config.toml
dataset = "photos with spoken descriptions (Open Images, Localized Narratives)"
train_examples = 50862
objective = "v"
scale_shift_norm = false
attention = true
beta2 = 0.999
beta1 = 0.9
shampoo_beta = 0.999
adamw_weight_decay_other_params = 0.05
Rows from block 3, named by matrix and row number. Each number is 128 + 32 x the weight over its row's rms, rounded and kept within 0 to 255. All counts start at 0. After the name is the row's rms in percent of the matrix's.
# emb: conditioning projection (model.enc.1.1.emb.weight, 128x192), inputs 96-191
emb.26 120 [132 134 190 117 150 136 126 122  68 126 120 131 137 129 116 128 126 146 182 139 107 190 160  36 142 134 176 112 113 130 122  93 112 128 197 136 123  72 114 149 191 134 247  98 198 159 135 132 184 123 129  38 140 138 104 144 139 144 128 132 146 134 145 150 150 125 108 125 178  86  97 146  85 101 141 118 142 113 144 133 120 137  89 147 161 117 106 187 161 111 132  91 139 188 171  84]
emb.27 099 [145 132 104 127 160 129 127 159 148  70 113  97 157 143 139 184 155 114  61 171 115 122 102 128 123 120 154 137 127 141  96 134 132 177 203 187 125 101  95 126 165  91 175 164 108 115 128 159 102  56 184 112 162  72 180 127 118 108 114 107 158 137 130 142 127 170 146 115  95 122 160 111 107 127 135 189 177  64 175 152 168 130  85 100 129 156 116 125 109 159 134  98  98 176 131 126]
emb.28 088 [126  98 105 142 104 103 119 155  75 125  84 153 119 114 135 124 103 147 116 117 128 146 134  57 140 123 103  82  93 104  46 108 139 128 169  89 135 171  75 126 183 114 154 154 113 139 115 126 119 107 110  74  66 134 117 144 106 215 103 163  92 143 103 152 134 136 144 141 186 102  99 151  71  77  88  93 106 179 170 134 160  68 150  96 124 139 122 169 120 144 141 124 168 180 170  76]
emb.29 090 [117 112 109 178 139 139 145 145 112 102  98  84 132  85 127  99 108 142 154  81 127 172 150  80  81 119 112  61 103 121  46 140 154 131 169 111 103 113  26  92 145 184 173 172 124 151 151 148 141 110 105  54  87 136 154 116 128 121 119 160 118 105  94  95 125 122 144 153 151  64 117  96  81 122  69 133  93 155 156 160 151 107  88 117  95  98 131 157  95  97 171 127  84 164 109  36]
emb.30 090 [145 121  63 145  72 120 161 155  94 115 108 137 146 145 111 151  74 134 133 134 124 173 143  97 129 145 155 121 118 101 103 198 134 118 148 100  95 119  92  96 155 124 164 142 115 185 150  89 119  82 126 104 103  98 124 122 132 143  60 150  85 127 109  83 149 128 148 119  95 147  93 137 125 128  69 114 100 211  50  37 146 129 175  57 129 128 145 140  92 133 125 126 142 150 124  95]
emb.31 109 [133 160 114 161  85 157  64 137 156 142 165 137 176 171 111 164 100 109 117 126 126 100  80 149 132 166 130 123 164  98 150 123 157  93 193 140 134 157 129 117 117  87 118  97 139 112 166  96 109 110  87 181 150 145 149 148 122 150 117 120 161 166 124 112 102 118  81 107 114 167 157 139 163 138 125 179 126 101 149 176 119 191 161 115 150 108 106 156 112 130  93 172 173 112  91  86]
emb.32 099 [165 128 152 116 139 124 124 152 139  79 161 150 122 137  97 217 141  95 135 131 154 114 101 117 102  94 150 171 137 171 236 113  76  84 210 104 105 124 218 164 155  89 120 132 100 155 165 157  67 126  81 163 136  93 169 120  93 151  82 143  98 168 164 194 143 172 142 113 109 174 131 146  77 152 103 116 175 120 150  99 141  80 141 137 155 104 101 170  98 158  96 180  84 151 151 170]
emb.33 090 [168 135 174 151 104 125 130 136 115 176 172 106 117 135 133 183 104 110 155 131 125 156 169  50 134 137 166 121 132 135 171 113  53 115 177 140 111  78 135  92 147 127 160  98 128 154 140 143 112 117 124 113 126 170 116 150 109 132 131 124 134 136 138 133 155 124 155 148 142  78  17 134   0  98 134 105 152 125 146 141 163 114 102 169 132 140  90 130  93 167 113  67 181 191 101 113]
emb.34 139 [122 115 132 138 101  95  91 136  96 179 137 117 142 143 112 146 112 120  69 118 114 136 135 126 151 158 126 123 122 133  61 116 128 153 140 157 153 123   0  85 145 156 161 135  98 152 113 138 137 131 125  86 107 135 110 108 145 149 191 131  96  56 145 104 101 126  95 129 137  85  59 121  40 119 143 136 158  92 178 178 132 146 124 106 154 150 126 141 132 121  90 155 165 163  95  57]
emb.35 172 [ 67 163 103 145 148 136 118  74 189 168 109 140 132  98 135 101 114 157 155 103  68 111 123 197 160 182 141  81 168  93 114 116 167 114  93 179 164 150 151 166 122  79 122 117 162  97 111 110 125 129  97 200 142 151 122 114 138 138  92 126 170 113 115 120 110  90 121 169 118 190 160 102 153 119 167 195  59 110  94 139 133 190 127 125  97 111 111 109 132  82 151 143 101 130 131  81]
emb.36 076 [161 124 147  90 114 167 111 156 125 165  91  99 112 146 204 215 116  99 153 155 126 140 127 110  92 118 178 154 154 140 189 134 125 161 190 136 120  69  96  97  57 154 116 134 155 172 126 127  86 185 110 115 119 149 112 104 128 105 157  88 105  87  75 125 134 128 132 117 153  79 144 157  55 150  73 133 144 140  74 116 117 117 153 125 136 109 100 103 110  91 156  90 145 152 126 123]
emb.37 095 [132  59 155 172 129 101 124 132 129 102  86 132 129 129  81 150 119  88 135 109 132 172 153 110 134 105 123 177  55 146 179 105  98 141 152 143 124 113 183  87 112 176 126 118 112 112 133 121 101 152 123 112  85 131  92 136 122  64 145 187  83 172 152 109  94 107 138  57 126 139 131 128 222 104  88  70 134 169 165 102 145  60 143 150 173 150 101 195 176 103  66 138  88 163 130 143]
emb.38 081 [156 106 128  64 127 121 121 148 126 115 136 143 133 193 150 207 136 174 128 158 132  95  77  89  85  91 151 182 130 152 202 136  89 140 144 119  87  90 193 127 128 103 115 116  93 100 116 134  64 118 177 109 131 138 141 158  59 146 188  98  92 200 129 138 107 134  96 154 112 119 150 175 182 185 100 103 149 105 165 142 105 103 117 116 142 125 170 158 114 133 133 111  99 123  71 147]
emb.39 131 [126 121  74  91 131 138 141 107 186  83 129 162  94 124 142 149 130 113 179 134 114 103 136 196 121 115 102 133 142 157 207 118 157 104  97 114 136 124 202 150  32 107  40  86 120 115 139 104 112 131 127 175 147 123 137 140  90  97 109  81 177 177  93 144 178 103 137 136  75 201 169 144 207 127 106 135 118 159  78 109 122 119 140 131  81 131 173 125 133 117 167  91 122  51 163 138]
emb.40 084 [182  85 122 154 173 129 162 148 103 121 117 121 102 138 106 135 140 150 158 122 175 134 156 108 110 101 126 122 105 139 134 152 148 133 147  76 130 167  56  82  96 129 144 128  96 169 155 154 128 109 131  86 103 120 108 151  84 128 121 170 119 119  79  69 119 132 109  94  88  78 148 138 121 128 100 102 143 159 196 127 138  93  74 144 125 162  72 124 133 127 101  86  92 166 200 121]
emb.41 088 [166 126 102 127 168 152 161 126 138  83 141  74 100 119 129 156 181  87  88 163 126 158 146 119 156 140 109 126 147 130 156 111 158 118 182 202 179 119  43 121  76 155 112 157  98 129 118 123 104  80  84 158 160 140 149 116 104 118 102 154 131 131 128 117 143 171  99 122 141  85  84 172 111 115 105 140 147  99 117 114 153 112  88  85  47 149 135 131  90 128 155 142 126 115 134 121]
emb.42 091 [198  82 127 122 114 180 129 180 112 105 139 123 116 157  94 198 163 141  69 135 174 148  94  98 112  85  97 148  98 161 151 126 137 110 204 111 115 110  46 145 157 131 196 186  90 185 168 143 101 197 178 122 118 103 128 165 100 170 147  90 115 145 165 144 115 145 160 138 165 101  84 155 134 129 112  88 164 120 115 139 127 106 119 137 173 110  94 138 110 137 170  77 137 184 149 131]
emb.43 092 [187  93  72 122 123 142 125 165  63 161 113 128 139 139 160 183 154 129 122 121 155 139 108  78 131 165 112 150 137 147 155 168 126 102 196 161 121 116  43 117 116 140 106 148 151  49 117 115 148 142 156 108 130 131 106 118 139  95 159 116 116 104  97 145  89 163 119 118 143  47 110 151  58 149 127 129 183  69 151 137 153 125 118 124 134 164 120 121 131 170 127 135 160 154 156 144]
emb.44 092 [167  74 136 108  91 118 156  99 124 114 145 138 118 154 118 160 182 130  84 125 140 120 124 138 128 186 147 129 152 146 128 110 155 119 161  62 122 126  40  58  98 192 116 124  83 101 123 120 131 170 101 136 130 131 152 111  92  97 118 146  98 121 119 140 159 160 121 100 140 106 187  90 149  90  84 136 158 192  82 206 131 113 130 173 134  93 148 141 133 119 169  89 107  97 139 136]
emb.45 087 [145 164 170 142 122 116 125 125 127 149 156 176 105 114 111 152  81 120 179 134 117 121 151 132 138 143 111  98 149  95 184  99 171 125 142 129 149 182  65 117 109 128 130  93 172 151 139 101 177 112 112 155  99 143 105 189 191 144 156 110 175 156 134 117 139  90 107 129 128  94 112 132 129 121 169 138 145 161 123 143  81 140 117 175 140  95 126 129 100  95  83 190 165 116 129 127]
emb.46 098 [133  85  92 112  92  79 170 187  89 127 107 106 148 107 103 112 162 140 121 103 143 155 128 116  90 160 137 127  95 135 104  87 121 163 126 123 128 135  40  75 125 173 159 178 120 101  68 159 161 121 136 111 116 114 117 109 126 145 176 155  87  80 170 125  93 136 159  89 108  40 141 135 146 161 112  84 133 149 171  80 158 105 165  67 141 118 157 126 179 137 159 156  93 158 168 101]
emb.47 079 [182 109 192 134 117 104  90 181 134 145 166 123 143 156 171 189 127 153  60  93 126  90 130 160  67 122  83 117 126 140 162 107 180 118 190 130 124 108  83 131 131 167 127 110  83 119 120 137 114 159 177 152 131 129 130 173 154 127 165 151 120 130 171 144 164 107 105 132 107  76 154  96 150 101 100 116 156  77 169 142  84 119 130 107 158 109 160 114 113 122 162 139 163 113  92 161]
emb.48 100 [100 111  86 192 187 135 150 118 126  95  64 121 158  98 138  62  89 122 188 127  87 162 166 124 126 136 163  90 115 130  39 106 111 159 100 112 169  97 134 139 124 147 158 183 189 124  94 138 171 121 117  77 116 163  74  77 184 139 110 161 172  95 160 153 176 148 115 147 123 132 112  84 179 141 196 134  77 203 101 106 140 132 150  90  91 132  95 101 129 120 121 116  97 119 171  87]
emb.49 097 [122 143 134  99  99 142 149 123 138 144 189 102  93 146  83 123  88 117 195 166 127 145 131 142  87 100 134 121 168 136  86 162  96 111 171 104 129 129 170 124 143 161 210 120 133 163 129 123 123  70  94 137 100 138 123 136 110 181 157  69 167 182 154 139 218 131 169 154 137 181 161 135 206  86 145 122 115 200 114 135 163  84 185  85 123 102 120 143 129 118 147 154 199 144  17 137]
emb.50 109 [103 168 126 107 131 159 113  85 173 126 156 161 149 111 155 109 125 142 136 125  90 125 115 156 118 144 185  93 192  84 107 165 171 135 116 145 191 138 198 130 124 121 161  87 143 124 128  77 159 142 137 154 133 150 122 126 155 117 122 137 172 161 140 109 167  97 144 137 148 189 164 115 150 147 186 183 126 101 121 155 104 170  87 125 116  88 136 145 150  88 158  95 157 147 134  98]
emb.51 086 [161 143 172 124  47 128 101 150 119 131 144 110 150 129 141 116 126 128  97  72  89 153 126  41  66  60 150 105 120 118  99 108 116 166 151 163 147  57 194 149 148 106 165 142 165 187 132 106 121 126 161  66  47  97 124 160 150 144 143 154 118 169 103 129  37 115 152 143 110 126 103 116 104 134 190 108 129 128 113 139 163 104 100 135 161 138 109 111 113 129 146 110 162 163  90 112]
emb.52 095 [141 134  98 173 209 113 136 148 143 155 133 144 112 109 161 136 113 123  83 138 104 114 110 117 155 177 154 119 130 119  97 177 138 141 164  46 150 196 159 137 160 117 202 164  61 107 139 154 101 156 139 164 143 160 172 143 131 139 127 126 139 147  78 125  95 126 175 139 166 176 130 138 107  59 131 137 114 112 113 232 152 136 191 178 106 152  93 105 121 122 147  98 108 155 162 148]
emb.53 066 [140  96 164  96 152  79 163 133  94 133 135 138 103 146 128 110 121 109  53 123  84 170 132  74 182 124 123 104 118 129  98 100  71 100 165  68 119  92 238 119 181 137 146 162  95  80 142 103  86 116 112  91 175 124 132 203 145  67 116 178 134 214 108  96 183 126 133 157 102 145  90  95 136 185 130 121 153  77 140 108 140  80 111 143 157 160 158 119  60 120  99  51 162 129  96 121]
emb.54 093 [151 127 105  82 146 156 131 140 158 155 170  89 146 151 145 149 145 152  72 127 119 150  75 120 200 152  36 124 127  83 130 128 119  79 180 184 130 214 172 132 152 165 108 142 116 110 132 112 103 128 176 150 161 146 131 151 131 139  86 131 148 164 157 130 110 124 127  89  86 155 156 144 145 106 149 153 136  95 155 137 134 109 110  48 141 168 155 107  98 143 196 159 113 133 155 124]
emb.55 087 [139 122 143  97 142 122 165 135 131  88 145 129 122 123 199 141 168  81  75 126 104 165 145  89 134 132 130 120 163 124  88 140 104  84 158 127 116  96 188 114 134 107 191 125  69 138 172 127 101 113  85 112 151  54 148 126 135  93  87 146 145 142  94 143 134 177 127  80 139 147 170 140 162 230 130 140 133  87 131 157 122 101  77 162  82 118 130 128  81 128 127  90 106 159 181 144]
emb.56 114 [123  79 143 143 144 126 130 163  76 105 162  96 158 126  99 156 142 117 106 141 143 171 135  57  91  77 149 181  63 147 138  93  89 124 166 136  99 177 125 128 171 177 205 145 109 120 124 168  98 116 129  71 156 135 136 114 124 117 149 127  48 160  65 149 119 165 152  82 130  75 111 150 121 130 108  47 127 132  97 136 141  91 104 152 119 134 128 148 125 131 122 114 137 198  71 159]
emb.57 085 [ 90 139 161 120 103 105  76 134 138 148 174 198 133 133 167 143 118 178 144 138 114 102 146 137 112 143 118 125 142 119 162 102 178 145 152 212 157 158  95 163  80 108 147 130 172 177 200 151 128 115 157 116  92 155 102 161 166 147 148  82 155 143 122 163 104 128 121 187 146 131 138  92 116 164 188 119 131 152 131 143 115 146 138 135 184  93  98 159 134 100 109 187 252 164 117 112]
emb.58 095 [123 110 133  91 110 100  92 163 134  84 194 168 157 131 117 181 147 160 107 123 146  82 133 136  88 137 143 161 125 132 149 131 120 114 185  58 109  89 111 111 198 123 189 143 126 166 167 133  95 156 168 142 115 131 141 165 120 150 177 122  96 159 190  89 112 166 131 143 147  90  71 131 103 135  80  92 172 144 141 136 144  79 144 156 119 138 105 113 159 136 109 203 153 160 161 126]
emb.59 082 [113 121  74 158 102 115 177 149 149 125  83 142  83 136 183 120 132 144 112 151 129 150 122 127 106  90  72 133 139 108  99 152 122 119 133 128 141 143  85  80 160 174 175 184 118 129 148 129  77 171 159 117 155  89  66 124 134  92  92 167 121 107  95  91  66 163 124 101  92 131 120 106 145 108  79  92 102 123 137 107 134  45 129 115 103 116 107 146 134 140 145  71 133 155  91 116]
emb.60 113 [131 182 120 160 126 145 119 138 132 108 127 129 128 160 107 120 154 131 170 121 105 150 197 108 169 143 167 152  84 121 119 139  97 116 142 132 151  80  82 137 116 149 182 148 229 136 117 175 159 106 135 109 136 183 131 119 197 124 124 131 200 133 142 136 192 170 125 169 178  83  74 108  95 127 188 156 157 161 132  91 111 155 112 103 112 101 145 139 130 111 155 122  95 157 162  97]
emb.61 080 [ 89 140 155  92 185 156 125 155 142  81 150  92  90 132 107 164 134 111  59 133 106 123  65 154 157 164 127 164 181 109 120 112 135  93 140 114 141 138 106 149  93 131 122 159 101  42  93 106  92  94 151 171 178 132 142 108 119 168  78 142 120 124 145 157 114 120 142  84 111 134 162 151 127  63 130 143  93 120  55 110 159 129  88 170 173 163  84 157  96 119 116 123 168  96 191 106]
emb.62 098 [145  93 109 117 135 102 143 112 160  95 142 150 129 121  98 152 139  78 103 149 123 115  87 173 106 128 141 142 199 119 146 179 155 152 162 120 157 160 122  93 182 127 157 163  63 161  99 125  48  48  90 179 161 133 150  89  66 150  78 130 107 134 102 126 134 150 128 103 101 202 145 138 145 160  84  91 127 142 151 109 135  87 101 108 108 181 119 115  88 141 109 124  98 132 146 139]
emb.63 079 [114 124 106 126 124 173 122 204 104 167 108  78  97  97  96 121 173 163 100 222 160  89 118 112 171 109 117 176  77 110 127  95 111 121 146 140 140 120  51 171 128 137 155 158 151  85 117 181 104 131 112  87  93 122  88 106 149 104 147 110 126 113 129 132 158 146 117 124  87  95  96 108  96 117 181 120 131 103 122 127 129  89 150 118 131 171 150 138 153 102 170 126  74 133 177  96]
emb.64 080 [144 107  92 132 120  85 135 131 125  78 136  92 107 114 130 154 153  93 252 144 169 207 193 113  48  79  91 134 119 161 128 125  76 149 149 132 136 175 143 121 133 154 123 142 166 182  86 149 171 163 101 121 170 144 150 144 114 125 132 118 145 130  97 121 143 123 139  97 103 111  69 167  90 118 137 128 125 193 123 112 125 113 111  85 139 155 146 148 143 145 124  67 132 102 154 181]
emb.65 101 [116 112 127 107 103 120 114 131  76 119 160 144 114 146 115 193 160 119  65 129 181 111 124  51 126  80 154 158 126 173 159 162  63 140 143 152  78  78 198 150 124  99 140 125 113 127 199 136 124 106 187  87 151  81 163 128  83 109 142 104 108 169  89 141  94 133  91 119 152 102  91 119   0 139 144 129 145  87 119 157 100 134 117  87 143 119 138  96  75 168 124 111 132 140 131 175]
emb.66 211 [132 142 146 120 123 152 116 149 141 101 130 111 129 150 129 120 130 108 122 115 112 124 142 186 130 119 130 125 134 124  35 116 166 113 148 121 155 155   0 104 121 131 137 138 167  98 110 151 153 157 109 108  54 162 100  93 168 104 170 123 112  49 171 128 132 171 125 156 135 112 118  89 208 112 162 160 179 128 173 126 127 132 156 110 131 105  94 138 151 129 142 162 147 122  98  92]
emb.67 180 [ 59 156  87 149 143 139 135  88 166 171  99 108 122  78 163  53 134 170 128  99  93 129 135 171 172 180 143  97 128  76  94 111 156 141  61 144 147 119 144 168  99 100 115 142 157  85 110 130 156 108 101 160 136 138 121  93 138 133 103 142 159 132  89 125 113  85 137 130  89 179 199 104 175 129 161 164  60 110 129 148 121 180 122 119  93 118 101 111 142  83 146 134 103 107 126  83]
emb.68 079 [131 131 174 120  90 119 120 130 125 113 197  98 108 125 116 190 109 168  68 160 188 137 116 112 130 104 101 119 119 155 127 135  74 156 159 136 122 121 155 162 172 177 118 138 111 180 139 105 116 130 103  92  82 134 111 133 100 113 137 102  82 134 160  96 100 142 146 104 114 131  48 182  86 157 113 107 143 122 136  62 106 106 165 103 102 133 115 107  94 109 111 188 183 114 121 168]
emb.69 077 [ 98  78 166 131 139 141 148 151 154 152 139 173  92 185 115 150 151 158 119 167 142 141 139 161 101 145 140 142 127 106 146 100 154 150 143 101  87 147 198 113 159 113 112 142  97 115  73 138 127 202 146  92 140 118 114 184 120 111 111 128 102 188 133 199 169  57 118 100  87 171  83 184 171  94 119 122 106 137 137 182 119  85  86 147 222 174 160 155  82 122 103  82 163 124 184 177]
emb.70 099 [163  92 141 143  88 136 132 118 127 106 198 125 161 159 116 181 168  96  71 142 177 103 112 101 145 133 147 165 101 133 194 131  82  96 169 104  94 145 233 114 154  85 166 114 107 157 162 169 119 113 121  99 142  80 213 163  92 135  49 113 134 201  83 142 160 142 194 110 157 142  81 139  96 141 134  86 152 154 113 138 127 105 116 163  93 153 133 136 102 142 105  92 148 155 104 182]
emb.71 078 [112 152 123 144 144  74 123  96 145 142 137 145  69 149 105 154  96 160 166 161 146  96 155 179 119 159  76 132 140 122 154 115 142 154 117 103  72 138 158 154 149 139  68 101 135 134 111 160 174 117 131 130 188 189 107 136 129 153 168 114 105 160  45 113  82 118  67 131 122 162 142 169 198 178 111 107 138 156 133 151 104 124  70 113 139 172 124 140 157 127 104  78  98 104  70 169]
emb.72 081 [112  98 130 110 143 156 107 148 186  65 200 143 146 181 120 135 115 199 143 128 105 144 102  94  95 112 131 142 166 111 195 187 177 118 130 133  94 129 168 165 115 127 107 118 107 109 117 131 143 128 129 180 160 129 117 162  66 148 156  64 142 167  96 100 125 135 168 129 127 167 175 118 217 233 120 155 154 149 160 172 123  84 129  95 105 186 162 143  78 136 139 119  90 107  93  97]
emb.73 086 [110 107 154 124 186 166 121 109 141 154 131 153 203 132 128 144  92 169 141 153 100  99  87 108 161  96 180 108 157 148 193 141 155  92 149 168 120 106 170 117 117 142 116 105  99 197 100 113 133 107 151 126 145 115 180 142 124 149 140  93 100 130 150 155 114 126  67 143 193 138 161 123 142 132 136 155 102 131  48  93 136 150 222 136  91 120 144 108 187 103  35 166 111 134 128 122]
emb.74 076 [105 120  71 142 128 129  85 143 148 151  60  85 148 138 137  92 124 158 187 106  98 146 104 125 150 128 137  81 116 115 119 150 144 126 120 170 160 162  77 130  96 135  75 159 188 111 132 125 147 111 116  59 105 167 113 125 166 155 165 139 122 104 119 104 166 153 113 155 112 129 131  96 142 183 143 136  84 175  73 158 160  84  71 135 124 173 151 172 145 148 140  76  82 113 147  65]
emb.75 067 [ 88 126  91 138  94 130 131 111 119 175 109 174 117  82 175  82 118 148 157  97 104 164 154 113 114 148 154  74 171  98  93 122 169 108 117 122 141 134  90 120 143  77 133 178 161  96  59 153 144  96 106  91  76 138 124 131 155 152 107 178 131  59 138 167 139  93 136 141 123  96 113 133 103 148  96 139  44 124  86 126 143 113 140 128  92 120 151 164  83 128 175 147 141 124 113  73]
emb.76 172 [ 97 185 122 150 160 160 126 108 176 135 141 137 102 126 174 125  81 110 149 128  97 139 115 164 152 140 152  77 155 116 171 148 172 112 104 118 153 152 174 139 101 144  98  92 171 162 130  99 150 117 106 173 137 112 150 167 152 131  78  91 223 147 148 123 141  73 138 132 136 172 150 124 141 109 177 166  56 138  98 119 124 160 125 138 115 113 133 126 109  87 147 138 112 113 119 110]
emb.77 097 [165 118 125  94 157  86 148 151 154  99 175 131 136  98 111 185 130 110 148 120 131 135  94 115  97  88  48 122 133 124 215 111 119 156 187  80  76 166 174 168 135 107  56 133 121 139 135 117  88  70 135 160 181 130 146 164  81  99 120  87 146 170 199 133  70 151 120  98 131 140 145 142 152 135 116  96 106 125 141 128 125 122 155 142 161 150 115 120 139 168  84  83  99  79 175 146]
emb.78 140 [ 77 144 125 151 102  96 129 124 143 137 100  83 129 148 127  69 139 147 204 107  96 158 181 140 127 113 132  83  92  90  96  98 175 142  85 146 107 109  30 151  82 178 115 157 224 149  94 141 190 100 148 131  67 143 118 124 180 169 183 137 171  52 136 132  98 144 121 153 136 142 112 107 138 117 173 162 115 159 127 188 162 173  83 131 123 120 106 126 111  97 119 149 157 134 153  63]
emb.79 077 [ 57 165  67 134 125 197 145 117 141 154 139 122 110 118 162 115 158  81 180 139  92 150 114 111 147  97  83  97 100 133 163  58 196  58 159  79 105  61 141 119 131  92  97 135 180  76 141 156 121 185 114 146 100 158 141 133 159 117 127  91 153 147 157 166 133 134 112 156 132 160 104 127 168 138 158 151  79 120 121 156 126 162 121 188 166 113  79 144  79 119 103 138 142 129 104  72]
emb.80 086 [116 158 147 107 110 148 113  69 168 188 166 119 151 115  69 108 140 113 158 118  91 165 138 159 127 142 118 133 134 144 143 121 170 148 108 126 120 113 187 120 134 129 115  99 156 150 105 139 130 177  95 141 160  94 120 162 168 170 135 127 173 154 132 111 206 130 132 177 151 165  88 126  99 165 186 152 147 188 120 144  88 167  65 149  71  77 188 148 119 106 186 139  95 150  79 119]
emb.81 088 [151 101  58  98  82  73 105 112 125  82 136 118 169 106 100 121 166 117 122 154 152 135 166 160 113  74  79 112 156 147 125 161 134 154 132 102  83 210 161 138 120 137 118 138 112 175 146 111  97 106  94 125  96 155 110 108 124  76 183 119  85 110 117  86 113 146 119  85 110 171 174 158 136  98  75 142 160  96 203  78 140  69 170  51 139 131  80 123 120 118  99  83 168  99 210 149]
emb.82 139 [ 93 160 132 174 151 108 119 106 161 110 123 109  98 114 141 105  99 142 255 131  84 155 158 143 123 133 107 108 141 118 101 144 150 127  63 101 149 126 146 152 131  97 118 108 217 137 101 131 188 136 122 143 128 179  94 139 183 146 149 118 211 117 146 131 156  92 124 149 111 146 122  84 106 136 178 176  99 145 144 110 104 173 153 104 143 106 116 127 149 103 115 107  71 134 127  94]
emb.83 087 [109 100 125 169 136 132 119 157 139  55 105 138  50 117 160 110  77  69 198 131 139 164 188 115 150 128 158 114  96 123 122 152 127 145  81 135 156 255 156  93  54 169  98  99 174 149 129 149 165 136 154  93  72 101 144 179 163 124 142 130 162  93 125 114 126 142 174 110 161 136  47 117 109  97 139 144 135 137 153  77 125  98 140 124 155 132 141 141 163 123 122  95  97 104 157  90]
emb.84 077 [112 128 149 114 160 119 116 122 120 171  80  89  77  77 122 111 134 166 143  58 103 145 182 130 108 128 121 132 104 126 124  93 138 102  75 187 101  17 163 192  78 133  86 117 127 102 105  92 121 125 119 148  66 114 141 128 114 103 112 115 154 134 118 124 124 156  41 115  89 143 141 115 107 112 188 150 115 113 144 186 105 157  43 128 149 119 146 112 111 114 175 138  46 137 111 124]
emb.85 082 [139 126 149 139  67 111 125 127 138 107 109 126 108 124 129 109 142  58 180 136  82 124 173 124  78 171 149 121 120 127  97 128 111 110  57 129 122  50 157 168  66  89  86 155 159 147 155 114 164 131 146 119  99 184 161 122 181 109  92 113 134 132 103 138  97 110 155 149 131 122 129 120 115 128 144 162 134 154  99 129 156 124 156 193  93 136  64 132  93 105 172 168 211 101  83 114]
emb.86 094 [137  67 108 100 103 167 165 119 103 155 124 124 133 144 158 132 154 108  85 138 132 163  92 121  86 105 184 123 140 119 104 115 104 115  89 128 171 116 163 102 122 149 130 119  62 171 171 128  97 158 158 151 217 120 159 140  94 136 122 139  65 122 115 141  79 117  87  88 141 146 195 165  75 118  80 121 146 130  82 139 144 143 125 186 128 148 140 113 131 128  91 128 143 190 114 141]
emb.87 091 [146 105 133 107 139 160 135 127 138 162  93 193 187 150 119 133 168 191  35 146 155 137 110 103 148 114 208 160 146 143 123  93 143 146 110 178 115 142 137 138 151  85 112 169  55   4 132 157  84  99 153 123 195 141 104 123 125 115 131 194  53 111 122 179 104 148 165 149 165 110 129 125 128 113 127 111 154  83 102 116  95 130 155 105 158 136 111 135 158 121 113 127 111 149 129 128]
emb.88 082 [186 173 165 106 147 157 150  88 115 147 146 109  96 132 173 137 164 104   0 154 118  84  45 106 194 158 176 171 122 103 183 157 130 164 145 132 134 152 114 144 124 130 167 123  84  65 118 150 140 133 126 108 128 148 126 133 142 136 186  73 151  77 102 156  36 162 121 142  97 139 154 153 147  96 189 108 152  74 179 159 130 103 150  90 125 129 140 105  65 146 158 120 148  85 126 126]
emb.89 085 [199 107  83  81 120 101 150 116 150 189 138 103 155 120  83 148 166 131  92 118 116  87 120 162 125 168 160 148 130 149 162 121 119 103 156  97 120  47 138 123 102 189 151 129  83 136 120 149  69 147 118 187 182 112 199 136  99 190 110 172 119 116 108 200 174 202 149 138 128 163 142 121 147 140 103 146 172  99  85  91 121  93  97 104 107 111 185 138 163 156 122 125  88  97 147 119]
emb.90 085 [192 140  79 109 135 173  96 115 128 162 189 129 133 118 117 150 118 164  69 117 136 116  56  81 113  92 140 161 153 100 191 176 116 137 149 149  95 125 153 185 161 152 185 124  75 182 152  82  79 204 158 140 168  60 174 157  76 138 114 112  49 133  78  97 120 148 107 163 172 158 105 133  98 185 129 107 129  93 128 160 100 108 155  76 149 133  80 159 143 148 147 184 167 140 108 144]
emb.91 137 [ 81 162 108 153 128 119 112  90 140 142 107 108  98  76 163  53  91 126 212  77  71 151 163 153 128 153 127  73 112  77 102 127 144 157  62 140 144 138 123 156 131 138 156 153 168 136 152 106 165 164 108 136 136 115 120 145 160 145 134 136 175  82 133 140 161  89 132 161 152 161 155 129 127  98 156 142  35 172  51 129 163 158  90 171 150 131 138 106 108  91 143 107 150 147 164  75]
emb.92 115 [195 123 126 102 108 102 120 139 112 128 149 149 131  85 116 147 156  90 110 138 131 112 114 128  89 113 124 171 191 136 149  93 127 100 165 133 107 107 101  37  83 104 116 130 108 126 106 153  70 143 129 116 152 100 113 105  99 110 139 174  81  90 119 106 135 158 151  74 143 155 146 149 106 127 109  98 198 124 134 126 128  76 143 157 125 173 127 139 119 185  87 150 125  89 113 160]
emb.93 100 [165 163 202 110 137 131 122 118 114 137 158 147 133 151  95 144 147 157 134 159 120 109 152  98  78 116 168 198 112 116 155 119 125  79 150 116 129 150 116 155 100  92 202  40 162 106  97 175 174 114 123  86  83 130 103 139 177 114 133  85 154  92 168 161 154 156 109 148  96 123 132 131 106 105 190  96 185 114 213 113 106  88 184 129 113 119 105 175 183 143  92 126 116 124  70 137]
emb.94 091 [178 105 128  76 134 110 115 163 109 102 142 185 152 163 108 147 116 111 208 154 112 141 163  96  98  90  86 177  60 115 160  96 124 158 169 135 137  85  74 160 147 118 137  89 166 113 121 156 146 186 163  62 109 172 125  83 143  91 124 118 122  64 178 142 101 179 148 129  88  73  87 128 142 163 115 106 178 190 112  87 137  74 186 109  91 160 150  98 164 139 102 117 128  78 127 140]
emb.95 084 [159 156 115 158 109 159 130 142 104  88 154 183 129 125  85 114 137  96 213 146 115 134 112 111  81 122  90 168 153 127 188 144 113  85 163 130 134 143 159 126 126  91 161  99 124 108 184 107 110  73 121 111 168 152 104 103 111  86 101 163 137 150  93  71 144 130  99  99  87 149 139 115 143  45 100 116 145 181 128 136 124  96  59  67 161 104 140 124 133 149  97  90  89 100 129 146]
emb.96 079 [142 101 139 121 117 196 168 130 162 132 112 149 147 160 111 178 167 119  31 162 159 137  74 122 122 158 186 149 163  94 100 167 141 117 175 193 144 145  92 136 158 105 194 151 128 138 134  90 135 169  78 167 167 107 148 149  91 110 128 119 113 104 124 100 122 126 111 119 184 129  85 169 159  88 135 118 101 128  78  56 137 185 130 165 102 170 114 110  84 154  99 123  94 160 161 116]
emb.97 077 [127 109 196 106  84  70  69 111 135  98 134 167 137 166 130 133 147  82  69 104 111 122  74  71 125  77 173 181 106 123 126 139 109  98 161 106 154  94  89 124 114  83 114 133  91 163 153 140  97 132 167  95  93 133 148 177 112 128 157 145  47 145 109 128 145 126 187 135 101  82  99 111 139 126 131  49 136 179 147 126 103 116 178 172 156 128  85 153 173 152 136 172 152 147 111 137]